config.toml
dataset = "photos of plants, animals and fungi (iNaturalist)"
image_size = 32
hidden_act = "gelu"
mlp_ratio = 4
inner_norm = false
depths = [4, 4, 4]
widths = [64, 128, 256]
kernel_size = 7
projector_out = 256
projector_hidden_layers = 2
temperature = 0.1
residual_init = "none"
max_steps = 22800
batch_size = 256
Rows from block 4 of a small self-supervised image encoder, named by matrix and row number. Rows with one number belong to one neuron. Each number is 500 + 25 x the weight over its row's rms, rounded and kept within 0 to 999. All counts start at 0. Numbers have three digits each.
After each neuron's rows are labels from the 100 images, of 14848, where the neuron reaches its highest value: "patch colour" is the nearest of a few named colours to the mean colour under the peak. Only what is clearly more common there than usual is listed. The data: photos of plants, animals and fungi (iNaturalist). In brackets: how many of the 100, against the usual share in percent.
# fc1: MLP up (model.blocks.4.mlp.fc1.weight, 512x128), inputs 0-127
# fc2: MLP down (model.blocks.4.mlp.fc2.weight, 128x512, transposed), outputs 0-127

fc1.289:523509503487502511484508473441496510483498534468534453516470487468436493506470516487520525485473515521490531539502499502559484511475498474506490479544523521516512558493491538520498486508492428519485482512565531520480536453535507475484500486520494478520521483475511510499481485519507519484499515479491522467456523485509541493484503494477530480561481506485483483530481481528489465473506
fc2.289:509513504482485549504506489513502478513488522503500477491493464499501481552485479479456464478497507521483501465506429486445472490455472495519514513492480483540499539486517518467524522508514517490484533512501490496512563512476484504520494504508580502535492488478497469514461490523510457499512467515481464541492525492517518541493469516498460483520511494523490446509477441486529537524513
patch colour: cyan (35 vs 2.5)

fc1.129:520487483521450502525498467484504507495461528531504498515439496495458503535534491508530507482467527465449509503483505471564528507475502499502491511543488495523519466528551505521506509497514470477502453505502529503498571454515497483519503465527478492489496518483502526513513470490515503483538503477505553448473514469507555496485517496495481513538538503482468516505479517522524496456509
fc2.129:498488476502518564520460490488486506483514475512533467494494515494526451542462510528473459498464502475489517480516470481504538482511484537558480494473491481525514544539473507498512459497515507525527526540503488480488525488477470525528530463520561496467501484483532505494519528525489455486443484480533494497501489461518493497535531537522482478486474500484512523504521506515456523520473
patch colour: white (35 vs 5.7)

fc1.291:480510481464497509523491488528497519529471520532505520457501472456480475524481482514547497490453542533500504486510491494495488489508493513497469534525475507500506482503505479523505488479447483507458486490486618541530504485488497488485494512497445488486495528483471492478563495471498522515497477468460504499471491515483476512522536509520490513517434517538520473479508479491490524489505
fc2.291:476502496519491498534510516498506512498507504539539493489514536457487466471490491513531538495526521496507497501511504534483503439512542495505509511515453500474530486474530482523473477476476534517527516504508460478526458500548501485497518523460511459488473511560499495477484469527568488506467450485493473491484498491430484504447515485508497523521481526500507460516472479490466524536480
patch colour: brown (70 vs 24.3)

fc1.260:471504531527487521541513471493518458553499497501497543466506487455504504475524461510528511527504507516519484498479470451485514466495542450470515490510548520514504498528516474494528512468498505475463429555511502470477528460478505498511488459519503456501513519493479502436496491497519513541471513497475533492522515489473490476522477525523524536509492500517497520517505500514490551470524
fc2.260:501499495496487554497481492506510511448462496502489536469463517485530507491468475511452520515501497491481525452495503487489490458470477497506485502552465506554448511456503512519543541481545496503463515487507506546480513482503520478501494471542521514483580510510541499517493469527467498527507522499532471551506510490502516536495487485530474503509505532524487462499530483525485506530520
patch colour: black (75 vs 3.5)

fc1.385:474489530538490465512541496440499507512508502507563529506511493488509501507506488516518525502492477508505522495528503517494506499531456498518493506518539530501510476478522484501492499489480467513552482484547530503483522443494497534513515477476501480555488449516571467486448504460460485502516481524513557520431528480490513475475470494535479508535506529495504479495497513476487490517496
fc2.385:479534517482492509526493529533530523521506462487450448505515506481477522531554470484487504503476493545481509458476520531483492498523504503508486503494499515466521534514505501529543513497502512493466517507459470535500505542515482500491509506518496461484458497492490475488510518500571473498546508505513536539524540516507547511516518522510479559494505512546504456464501474510555463516487
patch colour: black (38 vs 3.5)

fc1.414:452490520489488488516523537508488518531531480521494450496492476444520491498512449499505526456515524465514515509499482487536522452523513498464483513498491534503496505501482457482478518482508500483516452480515528522507509507512503437479530508493563492503506468521459594496521487508514514448535484513525495492523508554473499497515492469520503484497487493488463489508524506503498523525544
fc2.414:469519530496499497488521540470493480490525460542515514481499473510482503442473491497516463502525511504486483519475481511509532491512535483487488506490536507479519441524480496511479485478480536536503525499523523495518465554476509448516482533491490475529534523474477484484467527468451482518543491489506475471469446515496485481488510534501504486468539476546524527491466495556458511501472
patch colour: pink (29 vs 10.2)

fc1.337:541494466495507489502469515496484523507518468542522497489472542550490507467498510511485519504467494493520530496510546443510526477529495512488503487488506501502557490507489512493466518478494484539528497508513511476502502494523508468525502503480494538493509469447515509450492493517486463497533469510490469480493482542513496496509545530527429465463508521543501507527568456491451485508463
fc2.337:508452492527509484499486483501499477490480467567509510477473509510492462526492472517520497505492508461479502493524528532494472478508511463489476516481539469526534502483440497506479536505503521501505525506515527526489457483494497487509515459521518443472514457433506464554476508497445504524496517525554501504521517455494526513515521488555539505513492462534496500514490488536478493516507
patch colour: brown (58 vs 24.3)

fc1.403:506519494529466508532543519490491514487487505504519475534457506462481548461487509514462501478501499429511515507508520483490498493520515498515482497521478513474510484531465508493507529492554491472530478484516505483528500476474495479506511524474537513491489521543494475550557460506552471492470502523545520514432507507512494513469440523501475501472509543507500447529484497505485493532484
fc2.403:499546529490460486547505508514517499478504520504516458455499484470499551500505491527514536475517496515476514508524480496528528519487497472500513490505472478521531486464511508469488497492468544511503490524488496506499491531491517513510467506498490496485515533533505499542535497513548510483538454492486475493510498449446487495485555532465492544549484454463496504540541512520478465560471
patch colour: pink (28 vs 10.2)

fc1.431:497487499501491493497485479528477460523515502461483526507493538505466478496478520513504496554459457467523497457478507482471478504473530477452475501505513514528526455519527539530518490514519524507494484517494503490483525515536497511558492504485476500504492492482515488491466502522537464492487502515470517473522496493505497533506524527526473533463507425571518467547549504505478553491486
fc2.431:503483469510467531509475544478475491489482562543472466466467534502470509510509535516491487561482515465510460511467480508561496485484455497525475496485476476498521500499496512479512514515439529477503490501537479479525501493496504520497488486483503484531506501498438474522510505523518437477496462522526500490504513527458551522488494496513519523492480471525494516530523511496484554481532
patch colour: brown (55 vs 24.3); black (31 vs 3.5)

fc1.302:549497465499513473526494516488495497524482500553494500484487492451522563482506460517449525520502512486491516462478513496509553464494517544478510503505549501539546511491487501506463518470505494527491494501498512551518485465494494472512501465492516525534444491438472483510504492494495517498532524476487516504478501484500459523526519509517474429476516519470498471521516473512456518478502
fc2.302:474468499532491511508495499469494540469479492519508484470489471510521459522490488519569488493537517468500484532517489502492498486518500560505495537490566459499519509519451522493512511483487518524507464473500441495494516495506505483503496528452523465476456456509523485536437489509513512530506500545466519473463484487485510466481477463510536547483489495511469492491488491486514543511491
patch colour: brown (52 vs 24.3); black (31 vs 3.5)

fc1.314:519552516480491475498534542503492481466501500524496504462516538474509526464541504521499490464530494519507512544491471502480513504507525513475476468514452493449519535469507496462506501454473454531494526517484449545530498508502526478516496496472493492482525476528452523488526492514460494482470467495517509436498494543466514507516500511475525564527508516519507542499505482511494509533490
fc2.314:523529540470526524553495514498460502492453517480499537512469538522486483519556485536504490543510507501502496463445486488498514494539527493468524485552473516478492524505502492529543522531488495481491483514488508507530500491472453488499535505512483460509532553504521529473495504460495532510455514512515492536563491487481513543510470493505510510453493515525478523485468487517462478509490
patch colour: pink (54 vs 10.2); white (33 vs 5.7)

fc1.426:500503499473444484466494494492503533484481545501521513491565515414512453516505502500535527501459533516484483503510484487549475500511520456512520507474485507483491527498536507494501534488477461495496520505494507547531497505501481488547507528495517500499518471462472504490532503520512496504485528494506453491518540493498544494506504540509535510498453529493521475504526522569485459496540
fc2.426:487502490477436473497527525452469487533509489492524552514484518466506513471530508496510506489532517516489504544528506507497512499492516483520553514600456481488464475519485506512553510493491480459478503453501503541548510519479510519484508548467466510480527500505489474482482467491482485496481496565530473521499506497499519515510536502497480497487475500496447484521500500493487487492523
patch colour: white (29 vs 5.7)

fc1.220:463490475517486489524507471455508513495492527483524475490491481501497518483490495498494512499508499499459511512444508497564519458509494458480529509508512542516493508544507508436489531503440454530474498534513506507480515536499528488519529482502519481520505463500484540506503485444455492481534480516518522479475516542533548474526513496492533501513553528477482512520517473532508551485517
fc2.220:496499503506508479486521483525482464504519471500473542470525479466529487492487538494506516448487520507503497459507459456490505508478468481514497520464505500532494486494478523475486494501491504496461494435510483549490522455530515512489437526488485550479486499495503545513467449473481515492524509496473503511520478473508551541470485470474529478526485551462518486528529497454478527505521
patch colour: pink (38 vs 10.2)

fc1.209:513532486486502517488498544482510504482487498517481504508479519526405507501483506489511509485486516486475526506491500533521537507485489470501505487483458515516520519458455532485474480511471438568506497465486485457510485501512523509499520484503506535491507543504540534517536466529530492489512489499492519396499489497520523486449510482484500477492493491490476526521491473531503476476489
fc2.209:496485522492503531495529526462455499459451525475460507545483540538520509502507525490469499480529503511486468479476449464475471459519506459524524483489508530521468476473466521506514509486498538502490489498502501512503538488498478484483525486528525502505500471505460445531429548457515485505543497499516527546524531507494482509482475483494518490517530482508490476523540524474496534512494
patch colour: cyan (46 vs 2.5); white (31 vs 5.7)

fc1.187:495510561500518482510520506475503493493504510517514475493520471500525499479543485494525513479482466461506526491516515516530524504539463482497556498427489461501526478513492547490472542514476552519539512482482492497575491499479512483496532461501517499512503477508510468547474502470506523495515492482483511479497508512512493471416513480510494502535500541465491520469499521497536464505528
fc2.187:505513531500509501485523520523480499499489509479473543468492495505531472514513481442499495481469534519516523558495476501456495493514490501485560527467524531481478521486506525515517451492494535530436511462477506510580525480521525496508511477538500521507520488485512520505501508487474482509518469520448512496491505454506486477583499496493457479500537509498517535503523488494520492508474
patch colour: pink (33 vs 10.2)

fc1.458:479501472478469487463470516458509509517517509488491526529492499495439519517492501526506511482508541458514505522479535484513505476440490504494528510505494452511500542524518480493494511492454458477543446501498536541510572460520525500501539479499513495526496478518482528508521471505545520516515506466452533484475528460513553502502513499497472517519522488464475484498492530539490498480507
fc2.458:474494491463503535488472497474501503487468531495505477500468486496507481522496510540461498503495514500512499463481489525491502460509470521520504516477480491545424519512521514494509492487541504527513504512537490470496522491513479510482509482516505547509500473537451499505505510511460443506446446491543520547505517537477480515538491544519523499486554477476508468484491487507481578510521
patch colour: white (29 vs 5.7)

fc1.103:511489514533491507469437511530604517473509530456511493517480509530547489532494494533492506479532503479476499518470506517539523512487459513513541492484492544468503529492506501502466519513501515533450516502465527499461478486477493505507498452508518477536459490510516526519499504497509513526470527472507471488502550478483508474492518522501510500481495469497481540486545511477544526481490
fc2.103:498496528510519510458487532502544498489481517480473500474486481498513545477467422496524496497462492518523556527521506481479489513494503529509521493535480505531528485490476510485491472483451538478525460482502526473500495500505496483506538501524468522492503509479528487469548503528505567492490522521477499478509554503518494438499488560504452519510485480511539507508501489490449533494478
patch colour: white (44 vs 5.7)

fc1.312:475530515498491490473520520503480498489541458491494527500520522487498500471497512512509530521500512449523548470519514508551520489477462496488523493508528526505523502474462522478486490491478506532531506498474493474541479490491550484516534520539529457473460514503500546527530466504471543479549522493517476460489475532505479477508480484490464498550493515425520499506499459532469469503525
fc2.312:473505514439466490479516555492502490506529490472482538506503525534468520504524478534505501499487502534495530511499444504492463473508494522513513492527509499495464521497518489486516507486455474514476517480462505525516489496540496528469476499481514522520562488456494498474525499510425469491485506506508472518498506583520538476496506521463468477471517493514513470529487521496523536478455
patch colour: white (44 vs 5.7)

fc1.148:486517516474498484487503537513498499479480514454494499469508518490445474502477491494519508497524520490513528472535491526530500503504522449503505495481544532515534472502446524439457498497478475527506464475461504503509484511506492513522491473489507474503484504480516572459510486536520497478505533478514511437466494564530499492491490483474503497539486459497486531497523513517484455478562
fc2.148:517523509511501526495547471461491516493479545527511495508510564503460500499518498517489468520486517520503485534509470519541504520474512456524497490442544479509479466534469490514457441487538510523519506518513521515516494488505515461495498517456513479535530520534438449526457530498455488504539494518489524536470493524494498488490510520478526493491491484510498463526538517502488520492527
patch colour: pink (30 vs 10.2)

fc1.173:467503490531534463517517478472501459497475472525480433547439466488530514475504530508505516513526492501477467527490487522521490513488502505486519511515495484489488540484515506490529480498525495479498485482480470474494478499471532513511520473527498473463508477496511518526500488489503531471519506507572558498449504485472484504510523489503553471529544557471465529486493524506491463470536
fc2.173:462487459532571539527490506554511503515492516507505509456492484505517489545459493478520473493449500477459501523524490507469507487485482532496482521490510485514498506536512497491500439472520505545518491503492473493492516510484486532533490476509543506503481441530530539526524445518476494506514481504523486517514529480520493497489464442488487477530491480526563508505507489471461524500510
patch colour: white (38 vs 5.7)

fc1.454:510483519502513511514539520461504488493482507512519500536483501473523482468488511507528520475493493485447530492473492504533522448544451488457488513536471546516506484527484495461493539472444463517508484504527490478491523443495518518500521501534533495513506459485526548546509486447477524499460534508529528460487504489501513460527520496520519480493511526465504508509509486552497536486513
fc2.454:500521486499495470497501459498475424534492477480513555471510496456557491494474507506509499445488503496510499499502552500496525515526453477519516521487491475508489491502473504466508548469487481489483502461481495542506502438524533511463492511509475523457493471501479560561506465467473520483486488505499486532483504487500496494486514498485482470533485530480521499516538545480502517511537
patch colour: pink (34 vs 10.2); white (25 vs 5.7)

fc1.233:488507451472499465522470542493487465547470500505547513515505510474493519470481498510473502478516525461511516498503458468499475450536454490514517499526519484492478518535476483456516490485501453508501494495483483521512531493478520513510561508480511512450550515488471532532542515525508474450471531509546509508445484510478494494491509487495540503516536543506548488529492518487498511504510
fc2.233:486500483552512515482499503516474492484543529539477506525520466496560504462494518500473488482492476521480499533544470482510553486497469490505526522427513498506528503480503533464443500511472514506511500505474489473453519528495473499504508475514507496514502510438502483506484540479503508491493544451487540540501485507542481464523500507524456508472484513500474530478476471475459521512470
patch colour: pink (31 vs 10.2); white (30 vs 5.7)

fc1.375:545514504489542495492492492466540496471517516477489485481488512507461545436472488517499493500535514505499544492497510502535509485475486537484512526506481501482510469523474515428492481495495459477544511524508490481555492490467555502490517497548469495490513484507474511509523509454442511483523526447527521498484473493583517494516485486457522499507501495491529495479491481483485476490509
fc2.375:521471505518539499503515455510492506495525502512474541520498494505551524474500549449485533521518487509476515521503482480501528504474501497454536519501497483488426483497513468513511504492473508499470512478510509551444553513522461426470523493503463518530537519464524511498469505513514507480480548502466502512500481522508507509499503511535504509447497523465492457497495503510500508547528
patch colour: white (40 vs 5.7)

fc1.121:521478519482500540478507465542515539465519467440519502477522542489505479464492517502478514494516464525499494460511485462525487520487507495484504518542516520512517462486487536491540513512542492503519515500547483493539503512455510515473452502535485469514496507492463472474498487512499521544475517479479528508525488471463437486508499467484528477498475499507526447514548477458540521503505
fc2.121:497496472510517541468520504479502497481513545511536482515461488479511459494470501496476485491515492437501491519525455537527516494512516503536494538563513505510481512490534492438478481476489503535461509466564493466490536489469483512487483493509504523528491493517455481518496516503515458494524465501506522529527529537444497566494469502543483506498514489506476467509517507502488532489525
patch colour: white (40 vs 5.7)

fc1.177:503493489528465522493518494505516490495476501543481469505463510492435491534531495514503520452456474482505494500520521510542510485493512481480500498548528462518510461547527491525541492474514490459510451491514548509503522474513505469480474459522483499545481471523486528511502466514510503478556487472478550475495485509473560510479485475521465478515460493484506526481480469527484491471513
fc2.177:553537474508496538490504501518487506459548499514567466504487513465543495492456523463480492504518507461513501475525483549524516482525524485514454495492517511513498489518584534505479449476509519486533528539554502454488528517470466494514512481525499495491493477510494482481498480508534506479500492490501508534509503508482465513494493502527481506510480504473488524549509502508435498474486
patch colour: pink (26 vs 10.2)

fc1.61:542537473490496516487490556532495509470526506505512495529492524506467502464465524512443493458501483476508525473515500488486516508511468523491512495483480490475507498512485514398486537507498443517535529499501507528552497509514538535530511504508510476509480503554498550524543461523501513484524551487515478471483490536493468515501531513478464481480482530515497508496523496484479497521492
fc2.61:542484518490523495473553520479493496495488548462504480526531507532479460501514494499540477481504484502503524540487522500525469507476506492467498489467519499475540488481524491530487495508486529493484481494502471466486488491519505489463485520479465442480485518505433482506461517468520508488506479502479499510521505549517493442496475500436483583498514491522492465466531525489512520458482
patch colour: pink (44 vs 10.2); white (40 vs 5.7)

fc1.78:493468485478499519464485506531488504462450488460478547540495538497507487530459550489446501500473462462519509500517492520497498518471514523483500491479465506488474496535494537477483507530515495511546545478507502531514457526517540531505482524489509503485484541574504518494492499508480508491528461525462480508516486497465502516501525479482477468511490461537468475483528523506495493558484
fc2.78:476521487512508547508545507511505527492461509492500501495491512534471500507499504498540510518505473490498492539488491504511509491515533511505521518480526526433541498487486469504448487538461545508520504531529491442468529499459463510491512486475498479499493450475482472477488534466541503494526504530493477533537534526513523435522491514506482540472500448543506488469493490493480543470503
patch colour: pink (31 vs 10.2)

fc1.34:466515507527490467505491488463503507532521519537497500494509471514489521491537472560520528533465502507505505494502519506476517488497548502476491497543472488497507482503501449512584476486507456514474427533514511530461506488500469542506476495499483486474518534507506478499471493541513460547482498512490527512571485463486471509482490499529477517497499479541497529531515504484472502515481
fc2.34:447520520465515553527542520519484512513464526501490547475500505498448489463502506495490471468497488543485488466482461506485513520468489527515468499485497547478466477531476529520528497504501515509449520493511519515449543507534474513493492479510513488503513495476479470478489523512472491506553503515511492524536479526448532508524502527464510487524494529544480462523516467507469491519549
patch colour: brown (63 vs 24.3); black (29 vs 3.5)

fc1.68:503507568538495536510555518480484512506520506497495478509493500505514458478546470525500511509455508524502533474497518459485494515483524548496509512542504495482496502478483447485526509439515514507488493518500476500481550472495468481504476509466510502517534494495484472461457479536473445521463458519486484519543516489525467488500516507519470507496555478507534504516479507498471476547475
fc2.68:547519480542515524536540518556488472516505493519520498494515520480478483510497478492485491525487479478462521535534495499480485490477537476522515500434517511514492476465495453466481504521499488474504520493469529505452509476474512529511509482503516510465524443499453456506477525509531487518490496460536532496474481506464473467490514482508527554536494489510515520541502514456480494473452
patch colour: brown (64 vs 24.3)

fc1.408:535455457522516496518522457457474499513467446476473479532471486497464516505479500495486520503500449503516537521483488479489471500512503540481501497502548472492502477540469539525532509474489480522504484553534486473519514474497488495489466507511536499503522510491496499515517509509471489506464498508482528507511568509548480488501554500492507522504494433530567454485517505487515514506496
fc2.408:475526512507505448525535489479488484485500525454525479484534502532496516493502495478492504513500490521508534506498528486466510507480523504516497485428505514518482482507486492488476490528511560500518510477518477487480502484498526496501503533521510523485532491440456491554459468469560553500447495531531537507533504516509475462540507515503503483543529509482466490480521536485517516447516
patch colour: brown (60 vs 24.3)

fc1.487:461489520485492502490494515505512544524514540516533508555460473495481523517504504531504540471484518518486493511486483512507446501504478469492527478467520483474492476507494488505499502511533488471450505507537538510476470513472481544503488476522504476526506468525518446515478515500524473498512501484512487525483491439461469450462514462538479494504454553542490491530508545514464501533477
fc2.487:429477483501503508488508484510503524487478506496474536504460494506447520489522481504506537538527512502505504482504494523502485494499531549528452499511512513512501507521558483575492532504484522509470505515473503501484554481461531509521490519474515526506512516494508454456471515468489460499500541478507511531520512549460510482466513520547477507513512489519504431491491500486534479528528
patch colour: black (43 vs 3.5)

fc1.157:454527521460494535499508478442535461495508504479464457489511489500482491501489498506515520478527538490481491526454503510531527494532521523522504524508490509488514495520485477484486513493489503490513497485500490475505513466489542500483544466517503507489502487505501517508552491521553480472450509485530596478490513466498500467499473470508496506582501515470479524500476522499506461450523
fc2.157:503540529491481521499506526504480511501485523503510517503480465493478483519518476492470479467429507520474499504491458525441497474501456534498510504481481514497492500499491527483531494477488514524506517508506430481532524470489485491516506525502496532469517481508514529510557514544442482510468459515472514507503540483511509447502486465474548517518530445531536502527493490482521549474496
patch colour: white (85 vs 5.7)

fc1.353:513516510505461457549532509464533500518447481518486469513519499489508491512534448524531494501480495493498483486524492483482532476557519499511485527521529531503524491474511509483483486460494477492545515496502498520507536480496473514503477506517483559505519486509507490512503502501511523508494495524469519485516486499503471496481504514545573551494494503510539531459489467563412515517493
fc2.353:461523510519475497516486482479461485502480495491522559545503495510508468478515515499527499509487533494506497481482501525498492530507483513513480495590425493524482461510483526492543509498524472516516493465512519540502518501505511530488463523496537508473503474505505519507512434495512489483492512535523480499512490441482539569536489473505508496489473544488479502479541506466516473518481
patch colour: brown (66 vs 24.3)

fc1.266:484504483473466481500476511490510494540515492522511526487507473475531498513508523532459499527498482511509493527516494501486489462471509478482526493512487465493508510489499537487508501485523461510511544518510444485487541495499496487511493476476500641483486491523549484501480497538446518468489508499503471496515479509527547512481510504514525504470533503494541506500518524488462491551477
fc2.266:477541518522458490537512486464507510509501497483525494521515461543486503500520532489492498504488486506525525491512491512485520507552510499522503490468483519477509440525513461498480490488486541520494456527486498489493541490495474479480513511510525504455471518519503517484516520523522518499515464528468472524536532479423471551525490481498469471496506562474452488509528552512486480487444
patch colour: brown (52 vs 24.3)

fc1.41:486514504490465487499505522521493516479532471506548520504483506493501483501512508486513541523487500517495525550572481481501508511497492482550503542519470505487475504504475530492545482502527478487550430491495480515509467492430481475502503508526538486493524508487529505443517497545503504493500530468489519534492504494518524457499483513485537502529494536513486523486421489518511478549505
fc2.41:462519530503437525554514523480515510489524477495542549511469530470492481479488486520516458468505457517467493519549455492512489514490468485532448463546472509520516501479488516524520481487432524491503537517473505508489473505503506498492487501490522515447501499478486516518478484498517498499503537539452507510489486514489510490507455495481479500508440483489489532541508500488486512459533
patch colour: cyan (27 vs 2.5)

fc1.275:513508481506435515454501501498520504515473510511505486491474523549533559505496492512478546517508502465481491507456501473526496496441511500564482491498489477503522483483473522524456512484499514533492520482539533466515484504478500487470508506480516478479486507447423492511551503488482496483463511524535535497502528484516492484455477524512491477529481535492536486521535459507519481498482
fc2.275:461518484525443467467520532494499511528472498480474458503520527496492549541524485515508485479502490530539478463517531511514512509522502498494488491449518450524483514538535492499524481508542542495499472478510465533540491450510529510456488552456522539512452510494490514499468525486530490485504471473533490471459514504469474513488516516463494511499523524518496483472491509505518541496483
patch colour: white (37 vs 5.7)

fc1.200:482492515548452483521485516437513473529543540534449468529531480512472518490474480515508496508484478481477494517517507517501501512538475456484491545502521498498496457503499506486464515532477484500468435503501485481492471508518475494517515508522509482503537487511518475473478491491470480504495516500488529515514521475540534500471528475539489511492459467559506453532529520529494486540543
fc2.200:506487534501452522478519527507510543521515480476489476511504484498479495559514504485493499479479484518519542464476491523479549505539474557481505484523506511456481499473545525498544500481486521524497485489486493488500541527526470467472518526496488490521489516453526527422504515467474505515536474498467496505527515495481559492488479477470488526473501509489493498440455490494496479524470
patch colour: black (82 vs 3.5)

fc1.340:492443496496514489504532503445491506494438481505465442490522516463556534489484523509510483520503491494453535510461488495515492513534486503492508500502504519504488494534529519496500518485448521479518485504486480467492477494513536554511522502487531474494541502522482492468533515438452535498495475502529519511511518502498541461489504504503497503538475519497557478488468479552492531465507
fc2.340:482567490468497467544533474499514500491549441479475471513528495488509509499509508484499471493468494489518519476495500528492494501520482513491485465513515507481523492541512502535493462455538514468476493514537494534515496501511473472495484504540517457514427511485507505495495437504534493496531492520505535559496513495504496535500503513511461490500476522478472497455475479509552450512535
patch colour: white (25 vs 5.7)

fc1.496:462457525523490479515513514510521507540485513501482457458519461495486487470541482527534516480491504508494494555478472472508480464492486497494518568519544537487498492441489493495499514437472488521494501517512473520525492494463494476491493501485475500494501439493487498533489481502480491518512469478489523463522503531553533481494512500496548524531500489535496546507521524509524452543523
fc2.496:524481510513479507503492534497501510485504539489505488496504516493536515518485523502510493500517501495532514481527471496505508468476515406494488507521423533529479464375508481473467533535502523508494493516477497514487490493490521518493502496518502501466496509545493472497510466467518510488465509506484534526520519486466474501500519488536476543505499488489494474532479530464480524521479
patch colour: brown (52 vs 24.3)

fc1.413:511483504536508508486530515498496529494485526524551494491447535465501475467504471491545486469501503491473541489488521484530507513506488514486494504510507564498528485523504497490489515466488478501502517505509512505522528454462513502492495506473518521531494483480521524514513474459458478486534531528520529491502512488486514450508517482525423529505466537512582463508537480517490557516519
fc2.413:511508485492489494496525454464525514534489479491501513485526510468572500490509515521490473436518497503512503458505508531504520488514469474541479499484495487489471508488482487471510515460523481478446508442490489525494528494543515500457495490502499469440470500490482558530471505482487478496529459521494509539476474485498516539485476532467487521487504560481497477491530503531480534495542
patch colour: pink (28 vs 10.2)

fc1.31:453505487486484481549473479509503507527503529469489502504474481489512553508512526516484490509510512477494508504511519492523511478460508466494552514501503481473518519552539478496470544472451500527525419507489530530506523508550510503504487531497510505518489489522467524467501472475507566503501486436462517478490534521480496509493504498502467522523532526487492480474463457515482543512488
fc2.31:551511482498504549516491462537495489475500532503503490507510442490501484540471500496531478487474494486506515498513499518483464521507488515481512504449532510516536519525526529496457472498529504462565519510495499479523472496498482516528517490510514486550476439494479493503541464527519506478451525481512547496532519528518476456525524484515507502495521449446531535497494484472496540501480
patch colour: pink (28 vs 10.2)

fc1.246:467551515443476529473493520543547491512484510513486536525509510491488500514530497514470491503497504508489497452466438469502480493483472494493523471493516493445517536487516499487498491479496508526507496479502489545515552502474543549519504465469473507505519469484472531517502491514504523520518508477507483473483553521468534462515499489494461503564499525485517492483448507502478550531483
fc2.246:503435490536516480472506491503512469519476525494509463497531500486500488508481502497512475476497505514521481489503509497503480536446509574512477521415523528518502447477520478449481481510537503533495515469516489471455499489540539507490487492506474505493488489463491490470450514483500511486517487474471528479484508549485492448514459515476497540500537492498489513514488485475522547483493
patch colour: pink (32 vs 10.2)

fc1.98:429446484473489484489469485493529543481525507472522514577522519515509521507504530531462520536487481510515501523504483463542442493511500517482488514495555485464476539544516496512488527500510514496530501478509485501487512479488497532523522537484454502488497492513496466520481515519539459523507504493499502529522515457447501483504539498515500482517509488527464468496491510479530538515462
fc2.98:491436534483506499537528492519480474484494480449486535500493511487500500508519473509471521559504498521490501497483455502449485495505516476493499476511523495526475493486451494488498549525500517541485492519521513528517538475473503463541467497532500524490520529470464514509453493465478479527491564512499493521532521501506519515493495522571464465519529498478516476522481480482538474536511
patch colour: black (28 vs 3.5)

fc1.182:489446486499514489493524493445503499521477495534468485520525493479538491514483503485474476518497496516456506518461499497499481490529484468483510504510522517504494502598531505518514498499447526498508502509499476488450520487510525564515507496485528489523549505473486496491504509419465511516477483493507522519506518499521536474507512551528511478507516520518527505452507490523464552484465
fc2.182:468536473465488447546495487485512507509486467455487524471469497531484521480516522503510505498486501507518491466491494501505486480521491504482508505509480484486498494566511507518503489518540526499457503485512459512556535472519485503502471528464501531499420504504504546480534458532538478495516487503503514540492522483482486574513487488484488506521508524479509475450493522492569477493510
patch colour: black (45 vs 3.5)

fc1.361:469476486490514460519509533462505539502506496517502500530512476527479471491504505501530509519531510484484487529506496489500502476512520496505500550496489526489510525498560523496532473500506516494522519521545482442482495484503500440501452490492484513483546522519559439491486514479506501516520491520532488479480504509525472496494501521495528516459568522480408451495498531489479472490507
fc2.361:484556520489560523489521514473513519522482517492542504480498490555469498496480463485491460475502512503471538502501480536520494513501491516501507525542461510492515486517477496483490474506496486511511513485500522471518477503565467511496479506469489501505559494520484539453507482483484509498491501533503480471461508497517491485520520541462475505500438533476591504539524520490488542499489
patch colour: brown (52 vs 24.3)